A small image denoising model, trained from scratch: arch unet, 89.2 epochs.
Rows from block 2 of a small image denoising model, named by matrix and row number. Each number is 128 + 32 x the weight over its row's rms, rounded and kept within 0 to 255. All counts start at 0. After the name is the row's rms in percent of the matrix's.
After each channel's rows are labels from the 100 images, of 14976, where the channel reaches its highest value: "responds to" is what is common among them. Only what is clearly more common there than usual is listed. The data: stained colorectal tissue patches (NCT-CRC-HE-100K). In brackets: how many of the 100, against the usual share in percent.
# conv: 3x3 conv (model.mid.0.conv.weight, 384x384x3x3, each kernel summed), inputs 0-127

conv.304 077 [ 91 152  86 106 150 129 114 120 131 135 136  86 128 145 159 128 135 122 197  54 100 124 100 171 111 157  91 139 115 171 110 147 150 149 153 132 128 129  77  50 121 151 155 161 160 170 106 140 100 144  72 151 142 117 133 106 105 126 122 167 161 139 132 172 144 128 170 231 131  60  84 133 153 115 138 136 110 115  55 106 117 118 159  82 112 138 110 113 189  89 119 154 136 120  97 139 136 129 137 164 166 123 118 157 157 120 133 127  88 123 108 117 135 117  79 137 169 102 120 130 120 159 130 114 222  82 140 132]
responds to: tissue: tumour epithelium (41 vs 15)

conv.324 181 [126 132 152 109 128 148 177 126 109 128 112 148 161 155 100 138 125 172 129 159 158 126 123 154 153  98 113  94 232 118 163 141 123 120 128 117 136 131 118 136 123 127 119 142  77 105 130 119 117  37 134 136 106 177 175 165  91 100 158 130 148 126 171 125 136 116 140 164  72 145 120 122 163 142 117 134 127 152  68  41 158 108 135 104 102 132 152 105 133 143 125 135 151 144 132 132 162 168 149  79 152 175 139 133 170  99 118 120 138 190  82 146 117 118 116 174 125  72  99 144  74 122 164 143 122  70  40  86]
responds to: tissue: normal colon mucosa (49 vs 8.8)

conv.28 068 [117 159  83 200 174 116 172 161 149 133 121 130  96 163 165 130 130 103 142 103 100 120 109 147 105 189 111 125 130 112 117  80 149 161  63 120  65 147 226 208 144 113 136  93 105 177 160 134 184 125 171  59  89 161  81 150  87 152  93  76 111  43 155 113 116 137 115 102 155 145 137 106 180 152 105 143 153 106 113  88 103 165  91 132 158 139  89 138  84 126 118  84  85  74 107 116 157  96 108  87 153 123 176 186  92 150 149 204 177 126  81 128 141 129 182 124 101 110 169 103 121  44 104  87 159 156 104  90]
responds to: tissue: mucus (33 vs 9); tissue: adipose tissue (27 vs 10.3)

conv.112 048 [ 68 164  66 143 143  60 142 129 167 178 157 100 153 139 117 151 116 114 113  69 135 103 156 173 125 169 115 122 157 174 130 156 121 195 158 146  86 147  87 176  74 141 180 123 134 132 105 155 114  89 101 132 128 128 110 152 109 100 115 114 129 159 126 138 154 119 166 105 112  69 129 138 131 114 148 129  88 119 124 108 128  99 100 120  86 172  82  41 131  95 124 151 147 137 135 111 148 144 157 120 131 114 125 170 121 128 161 123 123 165 111 190 115 105 118 166 149 118 104  80  96 107 146 134 177 131 131 123]
responds to: tissue: cancer-associated stroma (50 vs 10.7)

conv.271 123 [117 160 145 142 132 164 156 166 118  98 180 134 153  88  85 140 120 130 113 166 113 170 155  80 146  87  67  77 174  78 141 132 107 105 145 173 147 129 110  85 116 111 165 133  89 155 201  71 132  83 144 124  93 102  99 134 163 105  73 100 106 146 127 130 120 127 107 174 128 128  92 156 142 150  93 128 115 142 202 141 101 111 120 157 110 131 172  85 148 164  55 126  99 183 113 116 112 163 138  97 109 105 109  92 139 152  92 157 113 158 107 104 120 175  89 112  76 124 100  74 116 101 160  80  58 144  78  92]
responds to: tissue: normal colon mucosa (70 vs 8.8)

conv.178 146 [115 100 152 156 141 173 162  97  37  91  99  99 147 135  81 150 169 178  68 149 188 160 165 162 123 114 205 114 139 104 136 136 124  91 193 140 143 108 119 156 143 115 124 120 148  85 115 172 125 114 181 130 120 100 150  85  58 111 186 131 161 121 125 191 101 146 146 179 105 158 113  88 113 146  68 143 134 130  75 112  99 115 132  93 152 158 158  68 115 121 187 132 189 136 123 142 152 144 146  62  81 170  50 121 177 152 148  32 109 162 129 101 122  95 121 160  88  72 117 138  93 141 145  81 148  52 129  89]
responds to: tissue: normal colon mucosa (26 vs 8.8)

conv.186 059 [161  99 162 118  86 147 162 114  82 138 100 131 177 121 161 197 116 155 120 154 108  49 108 151 139 103 150 135 183 129 136 129 123 132  96 113 157 169 137  95  51  99 111  80 182 122 104 156 129  55  47 131 155  68 131 122 119  88 139 100 117 175 118 110 123 160 195  76 110 180 141  95  64 125 140  93 121 101 114 157 148 117 131 105 118  81 156 103 154 127 109 142 180 165 163 211 133 174 158 116  78  80 114 122 154 143  94 172  68 160 131 106 122 167 161 140 105 150  88 162 109 131 151 144 132  65 131 142]
responds to: tissue: mucus (25 vs 9)

conv.201 061 [ 96 164 153 152 146  94 199 113  94 147 152 134 153  83 125 127 126 215 124 157 150 137 103 114 153 160  34 100 193 128 105 141 122 150 117 145 161 138 129 159 147 129 158 118 114  97 185 105 117  92  46 128 125 176 129 208 180 100 142  98  98 115 174 121  86 117 166  96 147 158 178 124 174 189 163 120 112 149 127  93 109 102 124  73 165 140 123 126 135 178  46 138  57 107 139  97 205 164 140  64 127 108 112 109  94 101 102 202 118 143 155 157 107 109 132 103 124 110  96 205 144 168 161 124 105 139  80 111]
responds to: tissue: smooth muscle (33 vs 13.4); tissue: cancer-associated stroma (31 vs 10.7)

conv.160 096 [152 125  57 121 100 115 185 135 137 182 149 104 167  72 159 124 148  89 181  49 104 105 114  86 147 103  20 140 193 165  65 118 132 133 155  81  70 146 129  93  99 137 172 128 147 155 151 108 128  76  57 122 114  99 142 110 163  93 101 102  92 134 118 103 134 119 158 163 116 136  94 177 170 119 156 126 118 149 183 174 167 115 136 143 105 115 106 136 133 163  99 117  80 171 127 129 138 172 152  97 134 123 176  83  61 145 154 145 122 150 197 161 120 153 107 120 147 129  89 131 177 118 166 146 130 120 100  87]
responds to: tissue: cancer-associated stroma (28 vs 10.7)

conv.56 060 [167 158  74 119 103 112 186 111 125 126 155  41 150 154 130 111 182  76 134  14 107  71 122 120 107 173  95 153 186 128 140  93 142 125  55 182 111 100 104 130 117 116 128 115 157 183 134 146 163  61  96  73 154 103 156  41  86 109 107  81 128 144 135 158 159 122 168 103  63  86 160 142 137 154 124 120 128 125 144 123 154 153 158 112  83 122 123 133 152 103 130 102 174  94 125 140 113 144 146 122 120 145 136 143 111 142 185 126  81 190 109  79 138 117 159 184 121 151 124 148 100 169 146  62 154 104 101  95]
responds to: tissue: cancer-associated stroma (44 vs 10.7)

conv.88 066 [ 94 120 136 104 125 117 139  82  99 167 122 194 190 123 160 111 150 154 136 101 136 102 100 148 135 137 137 137 160 148 168 156 131 136 147 135 152 147  78 135  65 155 124 143 138  93  98 174  96  98  58 173 145 152 196 151 118  66 166 144 154 117 171 106 142 104 164 148  64 108 144 154 146 100 180 132 129 149 122 143 158  78 183 110  93  87 111 156 126 116 156 156 118  97 115 173 133 182 179 131 129 141 140 158 122  96 129  94 133 154 203 148 102 105 166 157 137 132  62 105 168 122 168 130 124 139 149 124]
responds to: tissue: smooth muscle (33 vs 13.4); tissue: cancer-associated stroma (28 vs 10.7)

conv.267 093 [156 114 104  81 139 151 172 160 200 121 112 113 154 187 122 159 110 103 160  94 104 116  87 138 145 129 113 125 158 135 143 123 121  88  56  91 112 184 157 118  95 119  93 136  79 171 107  90 140 111 143 115  91 125 161 152 120 112 115  98 119 118 156 118 165 115 122 154  82 126 150 130 134 152 118 160 149 164 121  92 128 125 108 129  86 107 143 128 122 160 214 110 149 136 148  95 141 151 145  89 169 150 207 141 158 109 120 115 140 166 111 114 126 123 139 157 120  84 110 161 112 155 144 120  93  92  78  92]
responds to: tissue: normal colon mucosa (28 vs 8.8)

conv.64 164 [140  75  99  69 125  87 107 103 182 138  88 144 138 127 135  98  55 148 133 107 123  97  74 171 106 152 130 181 128 160 169 137 142 146 101  67 113 135  77 116 134 157 131 106 152 137  52 141 123 128 103 138 183  97 153 149 150 118 139 134 104 173  99 152 134 137 141 187 106 116  66 137 102 129 159 112 149 117 132 140 157 122 104 158 112 133  93 149 153  96 198 128 180 142  90 121  77 139 140 160 111  99 184 159 145 113  86 118 158 139  81 146 120 105 114 160 181 159 114 118 109 127 130 206 149  75 150 164]
responds to: tissue: debris (60 vs 11.1)

conv.171 123 [ 92 173  99 171 152 109 145 134 129 123 150  61 125 137 180  99 149 158 112  59 123 129  98 140 103 162 145  96 149 141  86  91 150 123  73 183 108 153 141 137  89 155 137 163 167 164  90 129 152 108 168  95 119 125  86  73 122 135 137 100 135  50 162 147 102 160 181  77 131  76 138  98 144 211 120 160 110 106  92 111  75 146 175  48 150 118 148 112 109 111 192 105 117 121 169 165 154 125 115 114 141 155 123 128  70 140 126  84  89 136 179 128 156 105 230 113 121 123 142 166 150 154 124 103 193 145 101  84]
responds to: tissue: adipose tissue (40 vs 10.3)

conv.270 103 [119 116 155 192 166  84 111 159  89 123 143  52 110 124 138 133 159 224 153 131 112 159  71 146 129 160  46 147 123 135 153 121 112 120 102 159 165 157 141 112  85 111 128 149 133 176 160  83 146 137  61  93 125 124  94 185 176 144  58  92 105 115  76 123  80 144 213  97 133 128 109 110 132 233 132 112 134 118 130 153  98 138  73  88 162 137  85 146 172 122  88 111  92 111 192 116 118 111 110 147 155 137 147 115  82 148  76 239  82 104 103 110 129 114 133 134 129 100 144 172 179 136 110 133 104 146 147 165]
responds to: tissue: cancer-associated stroma (52 vs 10.7)

conv.6 116 [ 69 140 163 175 130 113 147 107 131 109 166 103 147 168 134 119 126 164  86 125 142 128  90 192 140 188  62  98 153 144 180 185  93 145 108 163 155 122 106 164  57 136  59 147 127 121 173  98  61 105  38 181 137 121  87 177 114 109  92 141 188 125 117 130  77 122 174  85 121 106 162 135  95 180 122  64  91 136  96  92  95 104 167 110 130 148 139 163 176 112  42 200 198  64 174 141 146 150 138 107 118 170  87 138 152 137  75 223  92 136 107 127 120  98 160 126 141 118 105  97 158  98 142 136 159 114  96 111]
responds to: tissue: debris (33 vs 11.1); tissue: cancer-associated stroma (30 vs 10.7)

conv.272 098 [172 136 132 126 118 139 165 133 129  52 128 180 163 156 208 142  57 120 124 170 128 121  87 131 167 111 110  94 156  74 153 136 103 116  85  88 102  67 150 162 202 103  86  99  55 115 139 118 119 111 157 139  93 157 136 134 118  93 146 132 130 111 165 111 138  75  51 147 103 167 130 124 110 153 117 100 125 183 145  69 121  99 189 198 124 126 151 134  96 164 118 137 153 113 125 204 133 169 151  71 161 169 143 135 118  94  66 135 163 158  55 126 111 137 203 117 108  80  91  95  78  83 168 105  83 119  50  68]
responds to: tissue: normal colon mucosa (51 vs 8.8); tissue: mucus (28 vs 9)

conv.211 137 [111 111 155 114 111 196 131 186 117 124 112 157 164 124  86 147 159 138 138 142  76 147 154 122 154  86 170  83 145 131 151 158  90  69 155 140 136 118 116 133 132  77 114 102 124 155 114 107 114 112 165 144  64 143 126  97  29  92  85 124 135 143 140 125 154  91 134 138 155 139 106 124 143  90  45  95 111 143 118 145 114 100 117 174 131 150 159 118 104 123 156 148 140 127  88  72 162 161 165 139 121  91 107 130 161 133 106  46 162 109 117  77  94 145 108 114  56 140  97 133  85 133 163 123 130 125 136  80]
responds to: tissue: normal colon mucosa (51 vs 8.8)

conv.273 077 [187 200 118 109 162 132 113 162 176  80 116 101  73 145 119 162 157 116 169 149  80 114 122  56 128  92  73 130 104 108 145 114 143 101  42 138 126 135 161 162 224 139 121  84 104 176 129  73 141 155 121 112 117 189 195 167 166 179  72 122  65  72 167 130 162 139  76 163 111 180 148 105 205 117 117 143 124 118 115 108 132 160 144 145 143 147 135 127 125 158 123 113  49 119  70  90 147  65  97  97 155  97 201 149  92 129 169 156 159 150 134  90 122 166 161 137  83  85 189 162 133  99  92 101 142 143 116 153]
responds to: tissue: cancer-associated stroma (35 vs 10.7); tissue: lymphocytes (33 vs 11.2)

conv.340 139 [ 97  99 112  83 126  99  67 147 151 133 132 135 106 129 141 155 121 142 169 103  89 119 110 123  95 169 247 168  79 122 121 119 167  72  84  93 137 141 118  83 139 150 157 153 172 134  26 138 116 173 140 150 107  99 150 115 149 150 164 154 126 153 151 139 159 170 154 116 107 116 131 156  90 115 208 158 121  94 132 192 118 141 150  98 128  95 103 116 106  97 255 134 108 145 125 139 136 101 108 174 187 118 138 132 134 107 123  14 134 114 176 105 166 110 144 138 117 123 150  89 147 109  91 173 149 158 230 174]
responds to: tissue: cancer-associated stroma (44 vs 10.7)

conv.24 087 [151  93 174 167  76 148 138 146 134 132 113 117  69 124 144 129 122 126 106 163 109  75  78 151 126  92 114 141  94  78 151 117 142  77  68 122 161 140 191 136 136 115 106 133 130 170 132  75 129 170 127 117 133 136 129 101 149 175 115 136 129 202 109  90 142 147 139  92 113 145 147 123  84 153 153 106 113 125 125 140 137 154 162 116 153  95 146 167 166 158 106 129 140  90 155 196 117  68  87 118  77 144 162  92 141 123  89 181 101 130 116  97 146 150 131 120 101 182 188 161 117  98  88 151 128 120 135 130]
responds to: tissue: lymphocytes (33 vs 11.2)

conv.65 117 [ 92 151  68  91 145  98 127 156  72 152 100 140 139 122 130 160 166  99 207  94  66 143 155  96 121  76  77 111 164  99  97 115 142 175 126 154  58 140  86  70  95 103 115 139 128 186 137 133 144  90  63 112 125 126 155 114 146 122  97 114 148  85 195 115 180 138 178 187 124 123  72  83 137 115 146 154 137 115  94 154 166 130 149 122  70  91 114  77  73 106 117 107 141 187 133 121 141 143 127 157 186 114 107 151  26 149 155 148 130 128 175 108 137 164 121 103 115 121 122 132 105 141 136  80 124 151 100 148]
responds to: tissue: smooth muscle (66 vs 13.4)

conv.374 135 [ 79  88 146 160 120 122 175 145 122 204 147 110 123 134  92 195 180  75 157 141 112 142 165 179 102 140 115  84 157 138 144 100 163 126 153 175 124 173 133 114  94  91 114 171 126 125 124 149 159  99  95  97  76 151 141 198 109 138 137  94 159 145 178 139 116 153 142 129  84 107  99 143 118 105 110 176 146  96 110 123 147 155  94  97 115 119 138 116 149 111 137  96 135 121 114  72 215 123 107  67 174 112  90  77 135 149 152 128  94 175 180 112 158 123 111 178 104  71 138 140 140 138 114 115 134  94 134 120]
responds to: tissue: cancer-associated stroma (41 vs 10.7)

conv.97 077 [167 120  97 126 156  95 164 135 196 145  83 147 188 113 115  87 142 156 182  86 120 111 152 121 136 165  46 150 170 188 136 151 115 163 116 107  82 152 162 148  98  88 119 112 165 178 151 145 122  80  51 131 129 129 111 150 120  71  85 125  79 120  65 147  83 154 119  66 138 129 155 114 147 101 133 103 141 124 116 141 133  98 118 123 170 136 112 199 106 128  92 131 133  77 137  95 117 183 162 141 138 143 157 161  58 107 163 113 137 117 183 146  97  86 146 129 185 129  68 137 208 111 166 213 140  84 129  91]
responds to: tissue: mucus (42 vs 9); tissue: normal colon mucosa (31 vs 8.8)

conv.85 077 [138 133 101 157 156 128 149 156 150 114 114 118 159 152 118 138 160  43 159  86  73 107  76 144 115 163 106 107 175 136  83 105 149 156  81 137 106 100 194 161 226 115 106 161 126 154 138 161 169  67 115  81 112 168  76 149  91  98 125  83 111  61 180 125 109 136  84 100 150 110 142  69 163 118  82 140 132  99  53 124 120 141  90 163 161 121 109 180 163 100 132  87 127  87 102 129 128 164 131 153 156  96 159 147  59 163 138 157 134 126 143  99 142 175 198 116 115 119 101 175 144 144 143 140 194 138  87  80]
responds to: tissue: mucus (36 vs 9)

conv.200 085 [142 156 107 118 126 108 163 141 126 167 154 154 203 125 167 118 114 119 195  57 118  99 113  79 154 141  89 122 170 170 107 163  86 120 108 151 112 136 136  88 100  76 126 131 128 142 136 137  98  90 102 152 119 124 123  92 138  46 126 109  90 112 131 172 115 102 176 119 150 152 116 164 160 126 124 126 117 148 148 150 124  66 176  80 124 177 114 142  95 158 126 149  66 173 122 112 162 206 191  90 141 134 159 107 106 128 158 101 161 136 188 144  65 154 135 108 154 118  41 153 215 157 196 165 139 112 122  70]
responds to: tissue: cancer-associated stroma (31 vs 10.7)

conv.322 126 [133 145 145 110 138 163 165 138 113 116 111 151 159 154  75 168 125 132 126  94 142 104 108 143 130 109 136 100 200 118 179 127 137  95  86 142 144 120 112 144 143 136 139 128  93 118 115  99 128  57 157 128  97 177 162 134  54 102 133 126 116 130 155 121 151 129 101 181  74 125 111 118 167 131  82 132 138 135 106  61 145 123 100 150 104 127 148  91 137 114 173 123 133 147 124 130 160 165 145  80 154 159 172 145 199 107 105 110 158 192  74 102 129  95 103 190  80  52 103 114  86  95 157 146 117  55  55  89]
responds to: tissue: normal colon mucosa (56 vs 8.8)

conv.173 099 [156 142 108 129 120 152 164 115 107 147  99 106 141  85  94 113 158 103 121  59 157  90 146 101 132  90 102 107 155 148  94 153 124 234 179 146 111  82 152 108 187 137 157 174 117 116 129 212  87  86 119 164 133 202 101  73  63 117 164 174  78 143 123 117 134 108 107 187 147 107  74  80 172 108  66  78 108 131 104  87 148 118 143 167 140 176 141 119 123 131 122 155 116 161 108 173 111 137 132 131 124 100 153  97 112 134 139  93 141 136 168 109 117 157 107 135 158 124 113 140 135 138 132 145 176  88  73  77]
responds to: tissue: lymphocytes (40 vs 11.2)

conv.176 101 [166 124 151 132 113 141 131  86 149 111 151 162 156 143 219 134  95 161 136 187 123 125 126 165 124 131 127 118 126 116 122 165 123 133 124 109 109 126 136 143 130 109  61 116 139 109 131 154  73 138 116 202 123 109 146 129 111  96 157 210 185 108 140 104 112 138 122 117 128 131 176 128  90  91 147 114 109 128 125 112 144  89 234 116 153 115 172 158 133 141  85 176 182  85 187 191 152 148 152 125 146 204  90 152 118 106 102 115  99 128 107 130 108  90 203 116 137 116  94 118 114 151 150  90 134 133 141 118]
responds to: tissue: normal colon mucosa (28 vs 8.8)

conv.199 093 [ 76 143 114 142 135 111 127 149 114 169 153  94 190 109 186 162  92 176 166  83  97 109 116 143 127 169 129  89 171  67 111 145 131 129  65 172 142 157 127 100  97 106 175 136  99 160  67 124  91  85 132 176 104 153 119 130 132  72 130 155 101 124 199 140 116 131 189 103 106 129  96 116 119 196 135  98  92 119  89 115 124  96 141  77 129 136 136  78 118 120 176 160 115 150 143 188 189 196 159 124 192 138 144 129 132 122 120 128 120 159  73 107 122 138 158 143 109  95  67 125  54 102 174 142 177 111  95 113]
responds to: tissue: mucus (27 vs 9)

conv.280 086 [146 132  78 117 114  76 141 127  95 156 119 178 177 124 190  85  94 134 162 145 134 136 129 100 127  51  88 108 167 157 101 123 138 155 129 139  87 154 134  81  67 147 123 138 113 163  86 104 120 100 140 131 141 164 125 181 163  80 113 128 114 106 139 122 123 126 210  90 133 125 115 126 167 131 153 133 138 127 130  89 166 115 121  88  98 115 112 163  97 131 158 116 120 192 153 137 111 171 159 163 148 128 193 129  19 140 174 106 118 118 132 176 111 124 124 102 165 152  80 183 137 155 168 113  92 182  41 104]
responds to: tissue: debris (28 vs 11.1)

conv.274 069 [ 83 105 147 143 114 105 144 142 132  92 166 228 178 101 108  75 106 189 142 180  96 211 136 116 157  94  99 106 162  97 170 152  75 130 182 102  90 122  97 152 108 132 143  87 126 143 188 115 137  92 121 126 111 117 138 167 130  82  78  99 177 145 110 117 129 100 106  89 155 145 145 170 119  94 149  79 110 139 203 136  99 102 122 210 113 133 116 169  91 155  81 128 139  87  70  49  95 176 162 134 121 122  96 106  85 115 100 119 140 117 109 133  95 140 106  70 101 194  76  84 106 120 172 113 119 204 129 114]
responds to: tissue: normal colon mucosa (38 vs 8.8); tissue: mucus (32 vs 9)

conv.234 065 [127 137  83 162 174  96 123  99 162 100 148  36 162  87 190 119 131 233 130 113 153 149  91 132 131 166 150 161 144 139  88 150 134 164 111 160 135 121 150 148 148 131 203  90 144 147  82 143  75 113 125 168 168 135 175 160 150  97 113 143  83  95 103 141 120 153 189 113 110 200 142 121 159 221 140 127  88 130 141 145  77  89  76  90 152 148  91 102 152 148 169 169  86 108 116 138 134 161 152 117 122 155 153 141  90 105 195 177  81 123  87 125 110  93 125 155 139  92  95 111 133 150 142 113 101 130 156 163]
responds to: tissue: adipose tissue (95 vs 10.3)

conv.198 084 [118 142 109 105 130 158 146 143 148  86 140 131 180  84 142 138  80 134 125  88  96 141  94 125 142 134 167  63 167 125 134 127 101 132 125 158 119  82  92  66 161  91 141  99 103 145  96 155 132  75 182 124  99 131 109  91  69  81 141 113  93 165 181 166 131  88  97 159 102 125  74 140 105 153  84 107 125 171 179 109  65 107 176 149 124 112 187 111 122 140 169 126 121 141 141 201 156 181 157 115 132 102 101 126 142 115  73  27 137 164  92 109 117 169 142 139 120 114  82  94 101 134 167 142  90  92 104  30]
responds to: tissue: normal colon mucosa (34 vs 8.8)

conv.156 098 [149 148 178 148 147 111 191 116 128 133 101 126 135 117  78  88 154 151 112 157 181 142 118 108 141 127  93 148 193 154 169 117 125 179 176  83 180 126 145 182 152 117 110 135 137  84 175 179 154  35 114  91 164 143 128 177 140 121 156  82  80  95  73 109 111 122 118 130  91 144 146  99 175 139 134 131 151 143 123 144 176 129 105 109 165 104 109 168 127 135  72 103 115  85 161 118  82 132 132 124 104 137 118 154 142 128 102 155 154 160 139 167 120  90 120 184 195 125 128 118 175 105 132 168  93  72 134  94]
responds to: tissue: cancer-associated stroma (33 vs 10.7)

conv.98 087 [131  92 125 112 145  77 122 112 149 133  85 139 184 120 125 120 128 120 174 145 116 134 100 127 151 108  63 153 156 147 140 185 119 166 136 110 102 114 126 126 116 102  86 125 136 131 144 137  71  95   0 221 150 132 143 158 166  73 121 162 136  63 144 145 144 112  87 123 104 109 124 112  95 131 151 102 120 152 136 176 115  75 162 168 127 133  82 140 111 124  90 160 165 117 135  92 130 188 170 132 171 157 111 179  48 104 131 171 139 144 199 160  90  78 140 132 149 122  62 130 166 146 174 132 154 136 144 169]
responds to: tissue: tumour epithelium (58 vs 15)

conv.110 102 [142  72 161 147 110  98 115 123 139 126 123 148 148 111 170 137  70 171 121 147 151 108  97 140 154 117 123 174 134 127 129 162 109 103 107  75 154 120 180 136 175 167 181 145 100 108  87 110 111 126  78 142 144 133 152 190 173 105 147 117 101 191  97 117 112  95 121  80 124 162 116 162 142 135 169 153 135 174 125 130 127 101  50 121 154 146  79 156 143 155 160 139  55 145 118  97 113 146 148 130 116 102 243  61 119 137 122 148 132 133  95 179 104 182 136 126 154 134 101 195 125 167 149 193 119 168 156 168]
responds to: tissue: tumour epithelium (35 vs 15)

conv.45 051 [119  84 102  99  91 107 192  80 127 127 166 190 177 116 131 118 143 125 125 112 156 104 136 175 131 135 138 143 178 125 151 153 131 160 172 126 105 115 103  98  74 183 161 104 135 107  96 168  95  65  68 140 149  99 211 155 109  90 154 129 164 187 135 184 124 120 184 127  53 130 134 174 135  91 164 145  67 162 142 102 106 117 121 128  91 179 115 173 111 149 151 160 143  99  92 127 134 163 167  88 107 121 170  43 111 106 165  98 108 169 192 102 118 156 105 165 142 124  80 125 182 108 148 154 111 114 115 110]
responds to: tissue: tumour epithelium (35 vs 15)

conv.53 073 [143 103  90 118 112 129 147 110 130  91 144  87 176 111 127  84 153 211 106  43 168 104 113 160 182 178 169 144 143  88  94 142 107 117 156 129 102 130 144 164  90 178 186 147 114 139  77 166 116 121 156 121 147 110 120 111  53  83 155 115 105 169 143 149  86  87 175 150 124 163 120 162 142 187  99 110 125 199 147 110 111  72 119 143 122 128 122 120 145 133 205 136 147 139  97 166 108 177 199 127 107 160 136 103 140 126 132  60  78 124 119 151  91 120 131 137 129 127  86 135  88 148 175 160 134  87 133  75]
responds to: tissue: lymphocytes (33 vs 11.2)

conv.18 094 [169 164  84  95 185 100 148 126 165 183  92  67 145 132 188  50 142 166 157  90 121 119 135  76 131 120  71 185 156 169  98  98 150 113  94  58 114 167 126 118  63 188 164 130 151 192 125 114 152 107 147  94 154 122 124 139 175 117  87  97  75  68  87 109 120 141 161  75 151 137 162  93 226 170 184 162 148 137 113 119 134 141 114  86 126 128  93 174 109 164 149 105  72 155 146 122  82 141 139 153 114 146 223 168  64 118 150 112 106 107 147 186 138 122 146  99 184 160 120 192 181 127 141 139 156 157 114 110]
responds to: tissue: lymphocytes (58 vs 11.2)

conv.57 071 [113  90 141 173 110 136 137 159 131 109 111 114 139 103 186  70 117 174 130 170 114 158 122 157 167 130 117  88 140 126 107 123 103 111 143 153 123 146 119 177  97  50  98 132  96 164 125 106 142 127 132 118  85 153 114 120 140 111  92  91 157 131 164 102 132  93 151  73 114 163 140 114 111 165 106 133 150 154 116 149 128  94 163  92 114  81 148 154 108 164 141 108 155  67 165  75 148 137 153  80 110 175  75 152  88 102 127 105 127 155 138 147 105 109 194 110 128 151 119 167 101 197 154 115  83 169 136 127]
responds to: tissue: mucus (25 vs 9)

conv.60 101 [153  92 118 164 104 157 131 120 118 129 120  77 129 108 166 117 132  91  92  65 179  87  89 161 112 187 169 145 113 182  68 164 123  85 158  97 153  87 156 185 162 118 168 100 143  85  72 140 102 156 171 128 127 127  92  75  68 121 155 117  93 121  76 129 105 100  95 114 148 108 157 105 137 143  60 109 112 152 113 144 134 118  89 168 150 158 100 127 153 118 191 154 115  63 112 117 121 127 141 122  81  75 143 109 145 126 167  54 160 110 132 122 100 134 168 137 143  99 125 168 159 176 128 150 112  90 139  93]
responds to: tissue: lymphocytes (34 vs 11.2)

conv.306 066 [147  68 127 132  95 142 156 112 199 113 151  68 177 120 130 192 135 138 100 135 116  82 145 179 136 144 139 149 177 110 105 153 144 178 132  99 113 145 132 154 190 135  92 128 126 136  87 187  99  80 125 155 143 110 166 167 107  86 157 141 125 170 185  97 122 133 106 128  94 155 118 106 111 130 119 108  96 138 104 121 128 106 108 155 146 132 159 119 172 129 155 152 170  91 153 127 183 170 154 101 113 145 138  86 126 118 100  91  95 173 115 130 132 158 160 172 163  92  89 173  62 162 169 175 159  75 144 106]
responds to: tissue: tumour epithelium (65 vs 15)

conv.238 071 [191 182 131 166 131 106 129 141 113 133 150  96 106 163 190 131 103 136 145 133 137  67  81 101 154 178  77 143 121 103 108 119 142  92   0 158 178 155 185 164 147 106 132 155  91 125 131  88 127 140  80 116 116 178 141 171 178 142 125 120  75  84 165  97 117 110 145  69 103 149 206 100 151 177 163 121 127 155  87 100 177 134 140  71 135 125 107 145 185 118 117 124  80 111 161 153 157 106 119 114 162 158 197 148 119 140 169 226 126 150  74 140 135 146 206 139 127 103 151 184 119 156 119 118 128 131 106 153]
responds to: tissue: mucus (29 vs 9)

conv.375 121 [159 142 158 129  74 134  70 135 154 119 161  61  75 153 101  99 129 100 126 163 135 125  88 115  92  98 161 141  73 153 113 141 152 125 137 148 184 118 153  97 181 139 122 163 146 126  98 110  90 184 139 163 137 127 121  93 153 177 142 194 142 138 126 174 142 145 125 140 155 102 114 143 102 147 117 147  77 102 129 135 137 146 176 102 135 187 124 109 209 106 149 165 125 187 125 181  98  75  92 161 117 114 110  82 168 143 145 117  92 106 141 164 149 124  98 109 139 143 175 189 118 222  83 105 113 167 160 171]
responds to: tissue: tumour epithelium (37 vs 15)

conv.367 111 [117 106 129 142 110  89 143 125 162  56 146 127 128 122 146 136 131 131 182 149  95 128 121 166 154  77  54 100 142  83 121 158 102 220 102 122  82  67 149 108 183 114 107 109  69 162 156 153 105 111  65 143 123 186 129 176 130 126 120 167 162 128 195 142 144 119  90  78 112 127  99 122 129 131 139  83  70 138  81  93  78 113 144 182 133 150 121 157 124 144  86 157 149  77 146 158 140 124 136 138 210 154 137 119  46  82 104 182  98 141 112 153  99 104 161 119 156 134 129 163  61 146 137 131 173 173  79 117]
responds to: tissue: tumour epithelium (70 vs 15)

conv.255 117 [179 175  44 155 145 135 136  93 118 133 124 129 164 134 249 146  95  96 176  81 135  78  99  88 154 152  62 140 161 147  50 129 113 182 114 118  70 149 148 114  74 121 127 135 132 110 131 179 133  89  29 117 151 132 107 119 130  94 142 108 120  71 141 102 134 118 151 165 122 138 159 116 144 113 137 127 139 150 148 129 136 109 139 128 112 106 115 102 130 134 105 118  89 141 170 128 145 162 156 135 161 161 172 178  66 178 148 165 141 138 144 153 108 126 187 129 163  89  94 115 148 108 155 108 119 139 128 137]
responds to: tissue: cancer-associated stroma (37 vs 10.7)

conv.330 092 [148 192 122 141 113 128 179 112 103 176 123 109 202 124 157 151 160 134 159  88 130  83 121  95 128 130 136 117 211 158 106 137 126 163  95 185 147 158 173 118 152 105  92 152 148 118 140 196 124  36 115 133 136 148 144  92  92  65 197 123 115 112 103 120 137 118 180 129 102 103 143 112 142 130 119 116 137 149 131 125 150 103 178  81 140 111 144 154 117 122 119 126  99 129 147 203 128 201 166 155 155 123 111 143  93 129 133 113 118 150 169 100 102 119 159 136 145 124  69 170 159 168 181 109 132 136 128  88]
responds to: tissue: cancer-associated stroma (34 vs 10.7)